python train.py --image_size=20 --arch="transformer_decoder" --norm="layernorm" --mlp_ratio=3 --fused_qkv=true --bias="all" --parallel_block=false --init="trunc_normal_002" --optimizer="adamw" --eps=1e-06 --epochs=29.8 --final_lr_fraction=0.01
Rows from block 3, named by matrix and row number. Rows with one number belong to one neuron. Each number is 128 + 32 x the weight over its row's rms, rounded and kept within 0 to 255. All counts start at 0. Numbers have three digits each. After the name is the row's rms in percent of the matrix's.
# fc1: MLP up (model.blocks.3.mlp.fc1.weight, 768x256), inputs 0-127
# fc2: MLP down (model.blocks.3.mlp.fc2.weight, 256x768, transposed), outputs 0-127
fc1.526 098:199154132104155175159175144104124090095061146125160076093117127173065167141141179150103175146127169158113157108070174153111100063116085096113128138131145141112117107164158175185144104132126128138099130133160145119090124081134164116139116135166108061100114127139122142195110142094149136121168112144186154117135119141160121114075157043108116163086118108136133157159101133146097130059093
fc2.526 101:149078200096074121150173146113154112135165145113119165146110122102190108097101081131117077153107109131156148140150139155131142092106072119165123170125125075072162155050088146140131138147095110126178195181143091149094101119214121156145136180176143111156105143109206107116137106123078116146177151147147102151104112067159086199103067102145016138108144138154135152094129162131163117155098
fc1.527 109:184164072153069135123241158162182117079116068064182145104094093108114147127175106139133136116135165157138099151121209096156177169113119088155096156098157148112079120116170126155121144093131165169135118130146101143130140087148186146211166107134110125119136095156100075145107166105163160101139108163164103155154130140165131123072112120122160077113151166137085145168175148149082143068118
fc2.527 108:157131124117111104067156157145114104117100109109132148125098105180134128147165193139140136139121093083067130080131137169104179087157116165152155121081130129122141152147060131217114120089099129172143152136102126157114147127138084146167119151132134103120121133145115092120109068105113040103136152162214112102127123126073138070166128119133122128160128050161089089111121097135088114045142
fc1.528 081:104145192114095174096182134140136174134114084138125180131190095109140118177122085124158154186161158109115106090106075135091144058163152139056111113111119087127120145059150101149102076125144182112137042163125135171116170157144150161183140184130112154119111134120109176204143134134151171138131086143151073110153154090158108133113133095114130146123084109086124099108103110120131111125136
fc2.528 101:129147099081150151187087141134152140119138133128105131098096123122133108226144134135115111097102114129112148147120142120155085148206109142112131168146149118115160128245127160124175130118126114115118141102131120119146113156125148090129127154152136075141147132119118117127096126122085127113124127141111137140142074160090183098124129197128141118115000146138157174121114069129219130121133
fc1.529 106:161138083103160116103159139143148102139107118145110188087079156135122092136098145119141129125157105115142162152122106137102141091123076192160160120132114159117095093160115130184179151160158136125088134121107167136084113148080102082074170135117099174100124094111138145129114154089121131076077180186135211124111031100131108139082088048186144107153152103177193158148114112146128177078162
fc2.529 108:096159150109123121096154078095122083110121142161106144092109117085075183158092092111173138175126125112120128108114067176100176074100155072174138091132137108205095087139090124119125098091148169091091115084136139121117091087088177101058129134147112161118115141125163115105044122076154208093110184149138129160121142124139147134161080087117186132139136155175188122140144089160084143199195
fc1.530 129:178128144120126076134066120196138106153139152141174108113134145148148184121147089071118100187173110143119157102094133149164093145110065148124165083126117141130131112142113143088179140182082095108116143126131066139129090115191075121120099146168112099085223117113099099159117158113155136092160087136134136167185077146133156135108172136170202124214102147126088168115112128045184141129104
fc2.530 122:165119131138135145154154084151126205149160119120068165117143147088116126121148131099188092174146133196115110162125126102113153115106112121146106128164129092140039101071127184153100112150096083125074138147111110141180036139132157128163117106125161136130119151128118188057087128181158144128082127077111120127124144147118082117093117167108137136127163133143127164139123113133125084158115
fc1.531 116:146142110118181121152086107158128109056094122081102112121131128078146165148144163101127159125099074142159154126122159190154109155095113156128121126117083127181139072131155103137137149120123116151119118138109086103135111119210202119141105155157108137145145145119125113126139154087146123105173130170131142241171096173105150141134124097127230090251159174139114138212113167085128073107185
fc2.531 106:106133105105170138154144097183145158114065118091193124117141129102092148126124129072091130129140131141162126103116219132144100184116096098092150090088119146137094149207118108110123118120149174083101149079120087142159199151105095132145138102109167144081149152140095083115140141098148167132140090089181134131069095201120090090148115152121216180167128082138123116136084093085144133147145
fc1.532 099:096146099143153144085122096123127128116131151125214109109116103126096092133125135100079125065110104143116105129168186124214140156133083090148145168102103086051089109124076112152173130159131175120132166143147194091131154124140122133111150175101134096163091131117124139152177076145157151133162089094098168110119159182142192119116130149185080165084128121176118136134156144160088158161128
fc2.532 108:171061068155130136113111112118124072098133107155093133081146083160129146081161056101106138079152140089145124130133058177168146142131148130169093085127105092120133155106183128109127143118136159167131084162125129099130131124168173137110155138099168124094148135095123125186121133060083124133166164132156105083159104088126179109179121128133179108105169138139110120113145112195142149137158
fc1.533 117:122095092101132117101107157185163153124133161087169129123102122163130207129168185079098093174135124152109114073092137104156142151119128138137119139040137102125141109132085153156119138178088125112067129122121135081082126112172116144088127184125138112173174156149037078117130103129100172098210174125091155139119158137146189162107162071160164079075140126134076116088111128119079148021097
fc2.533 114:110117184108109153067186164111136130142153132116171089096147112075073148121112171124183094131128085148140110114124156163139161169170150170118128146084075121088130121097148130125107128179122110142066170109117174160089128127128112143134175113125154087141127239136068146156177098130125147136081066139126104111068132092157131160139108119100077135156155153148161044145167138126167122144116
fc1.534 013:104114132075131118138137094144111132135131129114175146119101090127170132103131172127126174142187075152100145127083130114189098095140133129122134117132152083098170128125122130144166161111156132124108125115142103162104140114138082139163137112190100169144122137191081144167053181113135137134094146090105079068138096140169116088150117122076182098105121130119073137182184105120103081090110
fc2.534 043:128194115097175152121130086123116093102127088156103119124092152153091136212143158136168129148138076143087120139110180118133152086095121143138175138139113154114104089255130085106187084142148164119099100096103112152108091106128063100066077155092133061139159119173143114123120106124144146098110153125162143153100097162085158113108076151165175158094017122169149153121121044153165164105120
fc1.535 013:091124143128155097121134114154161101136111057150098132151094154135152157116174166150130125115180147131082137151122157130116136117128057207122138129107107123088060126138089121120194148113094111105166163152201025167118172117109106116163147103113112090107150115175144116088181186090139183155090146136124115158095143170098155132104153053131129144175098125150143194143082108050104180148123
fc2.535 040:112180124104166146144127102141106126096136103173097100132072154141085140198150163133162131156150084136079126144110171115152169066063146143164165148171109136108130081246133088096171075147155157122110090128088104154126096079148072093078081162086128055115148160160140104110097093108132139106118148125178134169098113175088151111093082153144181141087031133180174152112125071144168145114129
fc1.536 108:084106121058153115191131122171193121116136172145124132094018130134116110144184127124087170144142138080041202107097107123128101102184134125134143089126120148057167112124129081124115120124125139122172089133158129136163121198091179150169094190126148133096166136157190128150148154146098125092171103179114109136178114125111146151054187098137147130147124106099137147166150121176111115133101
fc2.536 106:154152089131082163100195145078118172130101112068168124115146106149086121105154120110157123131135154143134179138101195115161065149135163160131123149138098124158153148241146158077111098052081198109059101147140092162087069151159149109097151124081121108092087136149130141183143129103138119123109125101125119089080114158165200153149110121148133120142013153089131150142164099171130143091135
fc1.537 120:135113112147108150127145134100094151101073085145143158125099119135141115117132074205091170145152148110116185157071131165152184120168123144154147170170122077063103066157057124139112134149160163108196122037115113151119143049130117057153113130127176101107113139137158123121090172145100127100099110129133067134132171209081167087171141135127133127127146166087177142141178130082157176167139
fc2.537 116:133105158144134104136119089162165171092100139212154155102149150126152128130094137149155166152096130164076160164115085117062169093136065152141110067151127134110125107114108089130117127113183124145081154129097159119148188102072177145115141053149192153093145167129119128119126163084146102152086109151118139092149124069109091123114090073135132087109139043151095136136121181157120144101118
fc1.538 114:112111179068145189219045144114173175117149116132103158102098095112131131211121150146104130037102140123087148168128081089154076136227137124080117159121135120116156129133139138149189101126132108160126154104137140092190149155125128156200103145163127124146161142120112140153100131144066137139119107113100138143130126143077141105152120181131137133166055152138119112160115119124218146132111
fc2.538 116:163154085108174137133072125159135078129119136116121131083088151122124112210175136122117104109149109120112131155122072118160142134171105164160131196154132120108135122191114138119152127134143168135105101117125118113135112146156103055164123166130129081131130129104116101130098108104098142086111170159153130133149046107101184089119112164135149122118016147167180184154126105132222119106140
fc1.539 104:183155149145086150148126152209126102085146141137207082139119141171141198143092166073133109131122157138085104103144162121108125170100073084128114126082105135164065154131158116133156137125142127118109134070095111121138106122184147166090170133159114135153176076122058090112126131115096142103156129104125099145158120107153128147048132161112086117118092128117106141164143138091167234142046
fc2.539 100:151143123104148123105155071141126080072121102159085089109112149130175079148141074108165184101108133127102099163112198103056133057071143124099133114135115119166146132161145114100134144130160088114139085161153098138142144076109082127167134144134157189168235084095185149141148118089156094131149045125135095176132145107205082171183153114146127184168116183153154145060068143149228135081107
fc1.540 115:072107117119158112132105164125110093068086067060120116154172098125152096137148125104082093153134130119091180133153170165125062100112127166126150155119143161145161154134117116166132146038137156169160085164127112206131119131055149055163166119163108114113064164142134120146056109117114105113127126139173145118103104190088164153147179120140109098173110118126111147178204132144090118170142
fc2.540 098:099181130059102172097147085163150141095111101153137142146135141077095162122139168096107123068077116148138095144141086127100119183136144091163082110125141111156131120159154094068131132131139114148087162103182141112154102117086161122154153091093134203129153152158118141138188091135134098149122160122118068067094156099136112093082175145148146186132143194151152085114105107180171123152120
fc1.541 089:139151132092165133134122097118130138134121141157109146104137187101129109132112175142145097178179168145133113119156213150140091116127115127105190060142083123177135186144128147127124175115151145112157078082100059179168155123118129158099153121180093102076095130146189149101175107150033173121061112125087090154088092126126166126127114172087112114124142154148177157085121100079116087144077
fc2.541 099:146112097114106133080154146134157140115149078108119132063174155169092147185130158124109094233198114132103150113158204101148120128089121213162106126128164159147103127234124145095115114145101175066110154088104112139110129114152184105094075138117132097172097096107150093143105163106170111103173113143188143120113094168157133150108133141139154170045046085112102155086118110102068120104194
fc1.542 096:142079159108144149129121114124123123167118093134142148017141160171149104136164196168077188150122155087111158087043128163137117113122126127143129085121143151141081192084090114154142107050166134178108084103136134231136144064112132126113133104165103086136097060142114090120093153120096180095094163109131120103130144111121206125158182157166185150142122097110128171172112136145120156165104
fc2.542 087:141125140147084099184089112102109099117121130145128145126121099182185151134112084134134111077133149093155123176109135137132159116113083127129126102156064149167173162181112098121168116185150106162084142125140104095133135143107107058135160088084153062113192090103161100151131126098092103122137158076131134121114147145087102102146067116143141169128113091149146082021125164140117141100118
fc1.543 120:151145149132123107156099165144132095074078124092144179118062127205114167121111126097170143114140162100098147124170160171121093122171107129182140140169098140123162065082051152160117097161141173110114165138141144185079178107163171135167144122122143102144182089143174159177082113162130125087117090139095151180117074104088130134043134076115100053138100117140135111151126137117127186108103
fc2.543 118:112117173126091150124077122085122137209142169144150131077133139153132143119084139150174188112146162103066059112133098148154134078131134152092144101181173071185162176102149136107157108099126086095068114187150165032122130167100135154127166131124128142159128104113174123118134158201122152109173167151103148103127142134143139133202050074139069114101096100124115109072091117147143154129110
fc1.544 114:125141130129112097129099217131113144127075135081124142132134127133156105178088135127126146119125147100170098176147120144097141117109118174153185154110119115137083130149121135083156151129104086142131145120122180123084178124126128094134177137106074155115082091120118189110078190122072142066196158118141127189114140240184145102147118088161132087176106174128145154160155154116133147097144
fc2.544 104:129115156163159130100152139108120129194102144107177157109189133124167166167104122117126133126149131211122120112074098168143164126084169152098190121066115135120118146131094089118160158156149136134129132139108127108114136111140130099121129179068086140126132121116070085111114085128124128095140161091158106168161193108101147210145122193159149146134171120098131062167122137116149126188114
fc1.545 110:109139117119199143125105097171132154159156149154110131036122133141121098131166127120140094171136091139136116091133130094193116140107125141115124130138159076084143116099122128170182074120125161150096184153095135072152170125170111156153146179121108100106128163122094108130116141160126187080102175142106140129107118157111162051070084129130164069153133122180120120136155124147167133052148
fc2.545 108:168193152091131106179140119161139138126122124159113113051147111168078147107134102097135116114122182173130097135137095184138149119100095130081145162098143145155134163100108180146118101152197095140082182166147123095174132147187121166122139183057144110092164072123090110158128131118178139170075097176111143183128087119096059155119079084092176100167134177124202113070081093159130129073167
fc1.546 087:140148030164142089089194124093139101125121153121132096123131173129154130052155161123133116149114128124155116108133203192134070154072081101167161093142168163200108144187143177137096167132118131112108170155092101130080115101097176102047174086125163101128120110147116140108150162107123123160120127136097127127092125161152175154094143113130104095120197125123147176061115146143064113126101
fc2.546 101:164114122170136134050160122132094018133123115113138142112109123123116138147162095113114111189177104116110119102122128146113209116000146151182147140139097103112110114030113114106122099133120169142112064129108112139081135112196104080151107164153097115125130119075146104167091094112130155074144119110203152116133115089159147110119108045137161129108202107139120145136128148125100139107170
fc1.547 093:130136132053130207162115143132127122121145137141100158087083096131116152196090174141079165097110112129090142157097084138150122142193119203122127217116119114123159140189153140163179133139136109180092119073148171068135103175100116123205109100176128134127135128139118110192089180116076122134161169105093157159131160090097154108115145131125129150176066162123134152164117132111175153117138
fc2.547 103:150165115088183146126119127147135040105125129107136139116110124132088126199150132101148087150144110122108117145122016162131172110153093151183118185155116117109133092062106097112131150104137131149135095112094124140113150147157142084169131190106093106112130137126129125141119117099137140080127111148186177116151090106142125128103115093166115129204094104088166142128114180141143111127132
fc1.548 112:120091120135171113157094181114126104125155160132096162123083171149123087085113152161120175151148114149128160113143114153101171059125130125102191141122083125128157131112042168103168120079062145130100108120076147126118091161149080127092107132125120140113108110124075128071148137108101195091166173119162095188153129117131193184137139139122128180164141120045141148095145119102146095125057
fc2.548 115:114122167138128199145166147117143119167103121136110154112083124171090130143130093190119178134097099078170131176113083140170121133145141101217139122156150116115107121117167131141122173142123115137142171156058179137121130063128123082180128129123124121235136101102171164081082139143054124090128139148120136103140086147116072185151103099159125155145124166150124073177138108107135157034131
fc1.549 015:123114106093143096122118157138090141123148077127169152079180116152120138101164140129110101131146199116098093147137134143114146099130072119113165129083087146137121133134101126173116104114101048050154080067161067143147116104139111092132119104112117154118154115122100115069138180118125131133114183153103177110112099145181161083122166085154106109157112068103182204165172071121118107187141
fc2.549 043:119195118100167148140138092133103109094135100162099107134089163145106129220165155134160130133133100156092108174107191130147155100064131149135175151146123131117099100237109079118179092160138167124090072112111116151119102097133071117068084160086140070146157144165142109107117087105131127112118148114154127175101099187085152118093082138155170151086015102172149142132105062135154161096138
fc1.550 097:085163137129074128121109184107108144122125122093116107121114122140147133153150096127145097138157182147098175068109116107186085105088133129135135123127138110125154160124118161086190095083099146129124198130152072137149112167145118114139150195132150137134187158098152088132132093135111158099115138111161111178139101232135112129161185116102110103175101109156104139109173089124184224121120
fc2.550 107:135147130097123172152147155159134158096145117187042091091069091138126104143133183114107100093066108124102091175133108133110127157141117137131175158111153146046079179184169142182088087159161131153127133139100098095125146130117110131104143182133116170132159145121100094124173119112123143181100136137152107167106129156027171137084076137105149149084179185177128135147136091191146120107165
fc1.551 137:168141104099155135157108148153172132144090152124165130110084136120112143120091129110118159144168134156126158113131117123144127097156119163139104111076141135058087049131177143114117092136073155134108110123127147122094127150255110174123138149142135144095175154143000132123154131157056167105150174156121156126137139109168150161052111070132134100137158106149116168151161118145166176105107
fc2.551 139:089116100130165132162142184080162151193148155082114097250112152134179107118107138102067099133097091108163147097119107135117135151115140152134120145081116091131106073147134123122126102148047107135090127127109174152139084100180116119123168154063081157093077183138117104113124186108084115140111193105134113115144144147150110156097157140129157120159112148089095103141144189102097119141146
fc1.552 097:159125087125170150128135144141165113070149117117102017156115146148029077121156132133094146114120132126138158189164148109092136137083120088096133119096087140152115113117134137092158114078128086118165141067102139152141121155135139161123136175160072107152115127110198105096148075130096118129165176117187081167171101065191098077132128173164166168103135136106132172112089146144121106156136
fc2.552 104:097116071147091182150075135127119115129177118129107095097122112199190131132102118112147161111119092125153182144158070130149120142134099168124153078146145129182175174142171153065152112079092117110179075161181190123146150143171104162109168094110136114083136131127181095106144145132142132070083085139138089064128118127206110140195049114166131077131139097114087142076172145175131144192135
fc1.553 062:097119192052103116100186133158115156154116102144158131112171101133149090154145106092170131144208162100114119117118096161111166079166140141084122107104057076104134149070104094125145086157139160104174051119109128197111149166127070167186111177137086125139142124115073184192169059163127176136174087178144089086164153066137128134117126097108112148155109104101122111129109098099119104133145
fc2.553 095:151164093082153158183084131124146157115135125132098134087099123113120108201143153147106119092097110132119144144124127133154068138202112136113138164131141136128139122255144161105153137109122130114091142100126116113128131162135148092125126149152129067154125137120125106130108133112084129115118142145123142134118071178089195097134135197138138099117000146143166180115131080144221137119131
fc1.554 036:125128135131096078150154156135106125121088142133122164098094106136102117146078179137125117103117138117090142126143114120130168189088102110162103188121172157058136055083092131119119117138121140142097126136113110139075075117113165072209061150106113108154113077224123137204089109099134153098145156143125136166141141155113145128091174079194149124153098163184147147168151167135155157120163
fc2.554 044:117180114082182160131120114132105128086129072157098107124088155169124154208153155141163122124142082143101119153111177139150132101069138164159175163133149129112130105255124070101184095160151158113092073119108107151148104092140065085087082145099115066149134141166152117083128104121128137100118135137163166155110116184085149129093077145144186159074017134169161169127124041136155160100120
fc1.555 115:180085142137132144139142123150147110119164167125091166087104110154139153113133124108153107105141107157108102070142151130198162175130129156181159131156092131143148202084107134176151162127128114179130090168166160132133141144120129136165148113082121120174142085133092173115095122163142141132127117113127150161103089164058128138164192122122148112093125105113114129174116113138092112129163
fc2.555 110:126124143085139128110068153094070133151141130124094103175154139119155086137145126134114159105108102121126076132133138147116127066120129069125153161131211083092115111105087124119116175124139128097156109118101123069135105158104095098165108126166106132107177109126198114107187154158135112125089107122143140094092161186087131065158099144124175122164129137158120098079099098136138115083126
fc1.556 016:118157114092176102179121118148134108133109134150151126110109113119109167157126138143131079091160167109080091199123124102130147150111130170119137098122125144095088106160110110130172117138108106137130187063136077153138093148140127113144110156147126113113148141162142121114096124126084117107104180177102074142152129171099122092175158115191130112152113107144168162153117119018107191154136
fc2.556 041:131178113095163139138125099133094113092103097168085097140076161156102133206152162151149140132144085126088102151111188125143145107077143161160167137150130145107090086251117054110162064170157163126100089119103117142123100111121086092077070155118118079149154148175148111109123098124127116102120166111162128153118101182087147126101082143149173159074027132159152135131123063158183156101129
fc1.557 100:117098117095169138192140129097137110136064123098144161083095114106090062115106111078080197121143161089106179139141090111178184093164134156138115173148117173069137077118138167094124111085151203107112115099056144138104152129126151131163109169115134139142129114206137149144098108165121145139059082137122110149104144134103118139100093125161091139189152116140178147146121116192157168123131
fc2.557 103:179072132085156092072093168128091112145114123130141120081102163073122151181088069165129126110062115131135096128163138110131036168154119095122082122129149071130127143194132156146182134116113141179089112106115164191157117148133091128114117153156125165101133134139090126102098090093105084165126179140108120125140092066128162160159141192158164101118002147094110124093133107171139157137158
fc1.558 113:117082109157161138104045082101120153124096100133097124137093189138165095154165218141087135124083111085138154152131139140127146143136132082201136136166130075095177113111118128108147128051138169079185113150086134164107109125156113117135105119162094109163143080126117134127127106145130180119139146099121079126126096121097156039217157092152116089120133110095142122085073104182121111087117
fc2.558 108:113089108142060152086110106083099162121159085170142119123167092138147154136130117091165126187174099133098108101120067081141148179105160140113144067171134137147132125186091122045142122068132110151171147103130140188147145085069161153127104163174097136141108113129149139085130122150109170128135116133106062092133119156181153132064178170155158101103109142074183076130121117132142158196143
fc1.559 109:046114131125086157058080137188117137141111079132159137134098103153125160172128148136073076134172116160127111088155122083132150158156145190133102166113153134075086075151166120143193094128108232116165153151151116142142184161157091111156141187160138110180073132115141113122079155173138161062111152107111120124162146122127102137137112139110149115089090139131116102150186117145104180130204
fc2.559 103:146111122116164191165062169150157098131131174134116122150096127155127131128116121081133141058141133150155099166114159101138065141161165132131139147159123205162127119136088176182125081230108118104111152160112064135092170115082153145149145174102092119139132146152115100099109054100157088145147108161127172164106097113094096170187106158110118165116107115177092109129086095123137109125118
fc1.560 112:118092115108105162130129172106117135104125102023080092148154113120214123161182118100104109106116118110174151179157161137128105093084132133154113189144134096166146156126085088132130173123115108116123077095090116116117165091102153074139228140189013147135129086140077114105149125088087140139127097102123071098121081149149156123181223127150127130118124192088130123132125160072142132098127
fc2.560 125:129088115138137093158111099103106125157132186180144149109110162147054114115076114097139143139150155139073129076072135117110140099142108120099160094141106135155105072111181159106144122104115164165142155211185139110121109204160107170113068154102171082149122140102167183140196123113137095143166188139156176158148147137124105191125065172113105192148117067165135144122108152179129099142099
fc1.561 102:169160141147115129127184139135125137159135151138081150081084157136088142108112160189121141144128093130155127147092072102172153185133130131217116162134155057098167144136174130138150123112077136148163114131109149107125113125145122150101062161105117069090183174112118125114090105133120168074149186122115096099131145123134127048121106105128156097154156163152178142135108102140170144099132
fc2.561 098:142183064225157150148126176108119127177091145107136155131158118096108138128164156119085117157145173186087044145099121162149058121098160134132120147069095116140117057096062113093110145158108144102114113093099104120117123187127153103103144104090104153087087139109114143124153095149110189089128067108130109158138119109167116170095128145138125094126167161121195165135134121046101156111095
fc1.562 013:130074150088164107109179103117142109120130135066168108112110145127122155134140108136198146101103146132104112159192140082149160071136124189099130117113069147163110067153134104112161147148144128093124123149142127125074134111131077154156115175141176122133149106148090135134154175099100121057097132067119089185115092151142166146146179061142103132158183156127189146134129154156175187138155
fc2.562 043:127193128093175155151132098126101109090139091172107110136106157168104140214153168135154148134133098157089127147122185130143151090079131141145185161129109129121106089235146088092180088156155172126109087105100099158140110101131078093062083137106134058115141128186133124113107111113128135115114146116153143158122104172073137114094074154149177152084021128165157151136120042142163155113132
fc1.563 103:164101125137143102072087163180139129166116166127119116129182117125161136133137157050118126178103121165137110109116110147127116148121127118140134111061078111196124196163149114108135163100082100156114082102121155123121144146094146144123154121119136158164067135098121100127155181158120128111172186111103155185168145066160141155125191139149225141135108071109073135176128142126134134143132
fc2.563 106:130128109120135069142152128186137124135125172146144151132139169129121181144044164143150117179150111119066118086120120106118123144129147166149114093075151176067175094147068149180160169219135126135137118210126135117161148107117097156180134114151119154142144132120077139080088077143112119162129071171135137107130104141148133137138162144135107129142136190139073076097097121143111162183096
fc1.564 097:100119163075139151179097189157123142128149101131195116098166091091101107187107122119105148119168156054133188126110132170138101106144126159102118127129080075081110156123134091101119143112096090120154109113117138192127161165124125093170070185107075132179102101154175178143138139136000089119192135125147118107156138101143118084097113173126148154192085130140163113174127119149169157183186
fc2.564 096:152082114105131189205121144083059069074104168142133074074058135093118119197149173146200140068104146124090106112080061136102142148185178159133132175144117185164145106119130168150130133182096138117147123127105120104123140178102188114099106160115079098140119152140092077150083083090156141150148131097146139150104091156083161119181075128104127155120063119132097126146152114137180139160128
fc1.565 108:107158140094041128146112116186139151107090099126151118126160141088103151176149146200134118125099156114130108181082119150102138153121144148146126140149177088107169111208148112141165121096153117075076189124141101106144114150156089123125088197140107084158106080132135133135102194147100162083152170198100159128163131178139133136160082083130163151140078136148176148092108111159132106062169
fc2.565 109:156148069121115172099157127148148202102111130137190148085147097061117150145158086114100115125125094188140122098108194145156121127140215107104142163107137058140069086223161052053128123117128189089130122130112078123118144136131144138137126083147120155147133141091137112100120107137150197074116168089136046123113084119154138107106077134112141122097111162124130084089143071179189125191110
fc1.566 093:093147107110070062094124147140106117137086137135106084115198179131147201112139190089157123196156134136121124145113161190155079163106116143180121096122156124162178132177171126130120125123110143067148160077153132169134101094123130142107124111166106146120071101137061144113153122157095137091175122196116189158135139149170155189137126078073083111124157131091119164089123084063099174099106
fc2.566 095:118205105116157140092193110092108103128139116102154102127092137107118128126150118119147147172131120122123116091082255117182146124061178130150171119139104108134112114189127091148139082149100160087102107133119098150095107130138112109092114156119129131135182131093158115173113107121173140080133192089135132086108108152166108134137099100145165107053129090130149148098110073179108145096181
fc1.567 111:162084113149148126104133137118083037117128133113120141121113130125134150107106072088099132134146110110119100127153117193154173104099085148186140160184119139115041146061112157149131098066126111182112057110094131105083153079101089106160135100129142141119139134155152136115062130067141127117130159098199136154097157122130160120146139056118148136159157067088148175131107142106083163147180
fc2.567 113:137092097041113138103068155133146098093121121121135151097127146128116111111166185152056122069119117133130193147124075091171108169181117122144139202128078136118128163160183158107165112152150185162115102146134142149097130118165113118197126124166168088155082137110087114185130177130107155149169154110138121113123085066081180118119082139146134108106053146142154141172104117132157158134157
fc1.568 111:166116114146116134154198161068164091066118143030117106130148112118113137102132118228157124104141205129140158160188125173128107115130116089169131171134138114137120068072115177083135124135054158119073114111146136145116156135205171180115134135143096105123160163128056163159115105068133138110132077137134156111122134172124195117148112132123122084140191150121117145151214162036149117104107
fc2.568 116:092084140125096124164177132157097074129141139076197132183153130131075107137169125112112115157148163169120174144133106147149169159095135085186109174096137117114136101115096094113139088085158146150059128099089147199115137182152126196170127139130119112137114092142149142137116091157122146119137031168139168094148142080083085142093139138158137128180136186091114128168091076131129124083127
fc1.569 096:137098042197132093063193135088099056132119139127148123135118143128144127051150114118143115161156107114133110088139192164122155128026102106205126116151112137120071148089121144140117137135119144145121107169087106127040122059127117104084129106110149122109126125131150131094130132090153135149148156113155119123099135105154134137149142066128105123108211111098120154087123169139039146133143
fc2.569 103:147091133149138143071129133155124000109136129136139146077114097114124128139144114103114120145181111122097142120111042134135207101074133161171151175134094076086115097034140099115155093099133152164127072116122118107086123117167063098194131173156095125153128140072136124167083104127101171076122119151197135106144109067159141083124097102158174134147177154145148138162154155136146148139175
fc1.570 097:089133144069205126157160116118143143137132150100084095093192133127126107132156089114149103230140132117140104066127095144176130097142128159134172092104100075129126181119132097129155159138074143101136137125097128143128180134148147123095171199099112148081110184127113138123160153111037197124109114148120093116092106146152129062145091132138121052144142133160162123177152121120165122079110
fc2.570 102:093146120151131113148148173196146126148106109107071112080168085197192052150120139103103085143115169103063170227147135107168125141087131106178148118111087121130152187131110182146120099169102079122107148141125105158079090122143128114136186122075116140133061081133153097176120139140149133153130150119125124187089101175106074167118109156154078129079088137138101166074140128158105158064142
fc1.571 103:135128107076105109122167097170131103095068118126183160135095107113143108105175167123133156107167166118096154158157195157086127067153061119134118178110149113153075094159086134112134081101155103136130109105170065137064139187131161124092141125172161123079085175150085120140099102079058127138153186137149089081074149140192191092184201089142091111128163141109122137096150194096177115129114
fc2.571 095:105173164141108151109043122100152135133163133142157130072093138137124147126182133118153208123145179124100148159085105166151060102133120041123177046036112115157177181142157115126132128094137139174109118097099177142084146162160100155118119101134181112187198102106188106166140156208103153140156109136115131115142159076113135185142125125140144179106047096115127135127119096154136104159153
fc1.572 105:103159168127120073128042173130106128148073131109160157121074115116140113154086156152148176122164177101134115132115137115140179057152138137112117206151126077102099058167109129097188126061116183111121189071141145165102172133168123097104096195132123104164167088116163164150102163125145159118126142123134147187189128201115166059155139145093136112129079086138152165110118097122166210161145
fc2.572 099:168151088138158132101138153101136097081156100165114071109104108144125199168157134124115154070128104182115069092098131151136111174131122141109123101096135148067154110245134068125127088154132140132145106141124129085143155110145122127118119150137113141115150146134086059153138162183110122160148158084126131160133106184103158184139167188116172113084072101138096082154158090150208133149105
fc1.573 011:136110159115144075161093138093108071146168083158135120126125150145148155107145138108093133117131230110136118122121101138086140116160055155128141169150127156091082098198089082135141138082164093090153100107186103127136151117174098117096174111125125104128206146170096120154135120144100131108111098158135159131126105170098142052142134126141130091115096129154133134195108139128116143123120
fc2.573 042:148188107096162148135124096126100120099112090160090120130082145162122140209143177132165148136134097144085111140119180111136137092067129157134175150141124143104114093255138095105186068147150155112092099108107124150124111115121068094095075142099116059152149132179123116104141110099129140100121137131167125157086082170091151131109078143160164146078019118176162162118119056136170167094133
fc1.574 105:088145139093152127128152163185126135117081090049079135135146115042144124197112151054157117137113133094136116074142108155115167133150144158120122172093173113158140149172155089102145191069106152102164160095136165156129141143154135096151200160127068142119099112127082135151153130095096144110162113121123110162175095128158138117219147159134164100125117182137122147151111070076120141125210
fc2.574 103:156155166168142103151120150111183126098158144126101109100117122114178120103070148190145099046123147133170149178067165080165109153143166079157119088153113157130134162181133166132130086101100163079121129160086014151132116098136159110163122148153148084158165140153062150139119177095138134129131120083121119148100098157089090165135072103129146095105088120169078167099168161106130152132142
fc1.575 106:124166104131177106139109089118159114099101120130079126126109200111152099109135182223192148140119141067143135163128192110127161122083113126156144092177101131155098130126131151132142145087128157103126117135089100184110143079151125144123140086109128103130119064125167152127147214072113197110085124132152043172149060153098152078170144104129133119126160075080164131110063121110135133152160
fc2.575 108:092152058094111183142127146134156075112179062138133104110186107147080186131154135053116117153183101114171099116120176145138105172091121176129123092118113105154160149129149139058125135163119168123116146115124118156101201094181137140058111131170114054166090110109120122171158066142113118130165104169174115172115096108149145191164168139120139172129122117098182066071138086171095102105128
fc1.576 108:055143102122158164126096104191113111112105104118150177126090104156180089138111134134158133104137148174120107102149157189137178150148097104145172144140090136088087171147141122153166120076140160135107107091153129134124125106186067091143150110099183150130172116108137136136129223096119136123110122119131122172106140135108125100182113116144210111128157105157166125085142154137148167123228
fc2.576 110:106125070146123159113097102109124167110114124102095160150134131115173067128123132156086116138149101107123094158130088159090125119164153109141155178116103167071100137073083150098107117146156127102157112153143136176138091106100091123149130160120128086117134191139114120102061142111162143089140123182157141082149111102087169113169116130104147117143147166126132103222095142142139128159134
fc1.577 104:138132160136109123133134090164157145114099067115142190107123103127147083143125122112158109091107161091126223120107158109108190188142126134172156134131078142106113107127126103189116145136123142130132166148110085246134137093169153119166143120116107070094133064181129114141130151131130170138104129137110120161153046111110119047128103134125201094152122155200157130128090169153162100058147
fc2.577 095:087130153133130129176180110129158122141149099173130122124109155140099086105080153095102157135118113097108156148105168080115140087096145149168167091120125150073163110183113093095135084156140130142236126222106149118144117131078145119069165068116095126190164128162061158124137076105106151171149127080143119104108160131156121143137112117131095143132185101112169086142174155139108141129070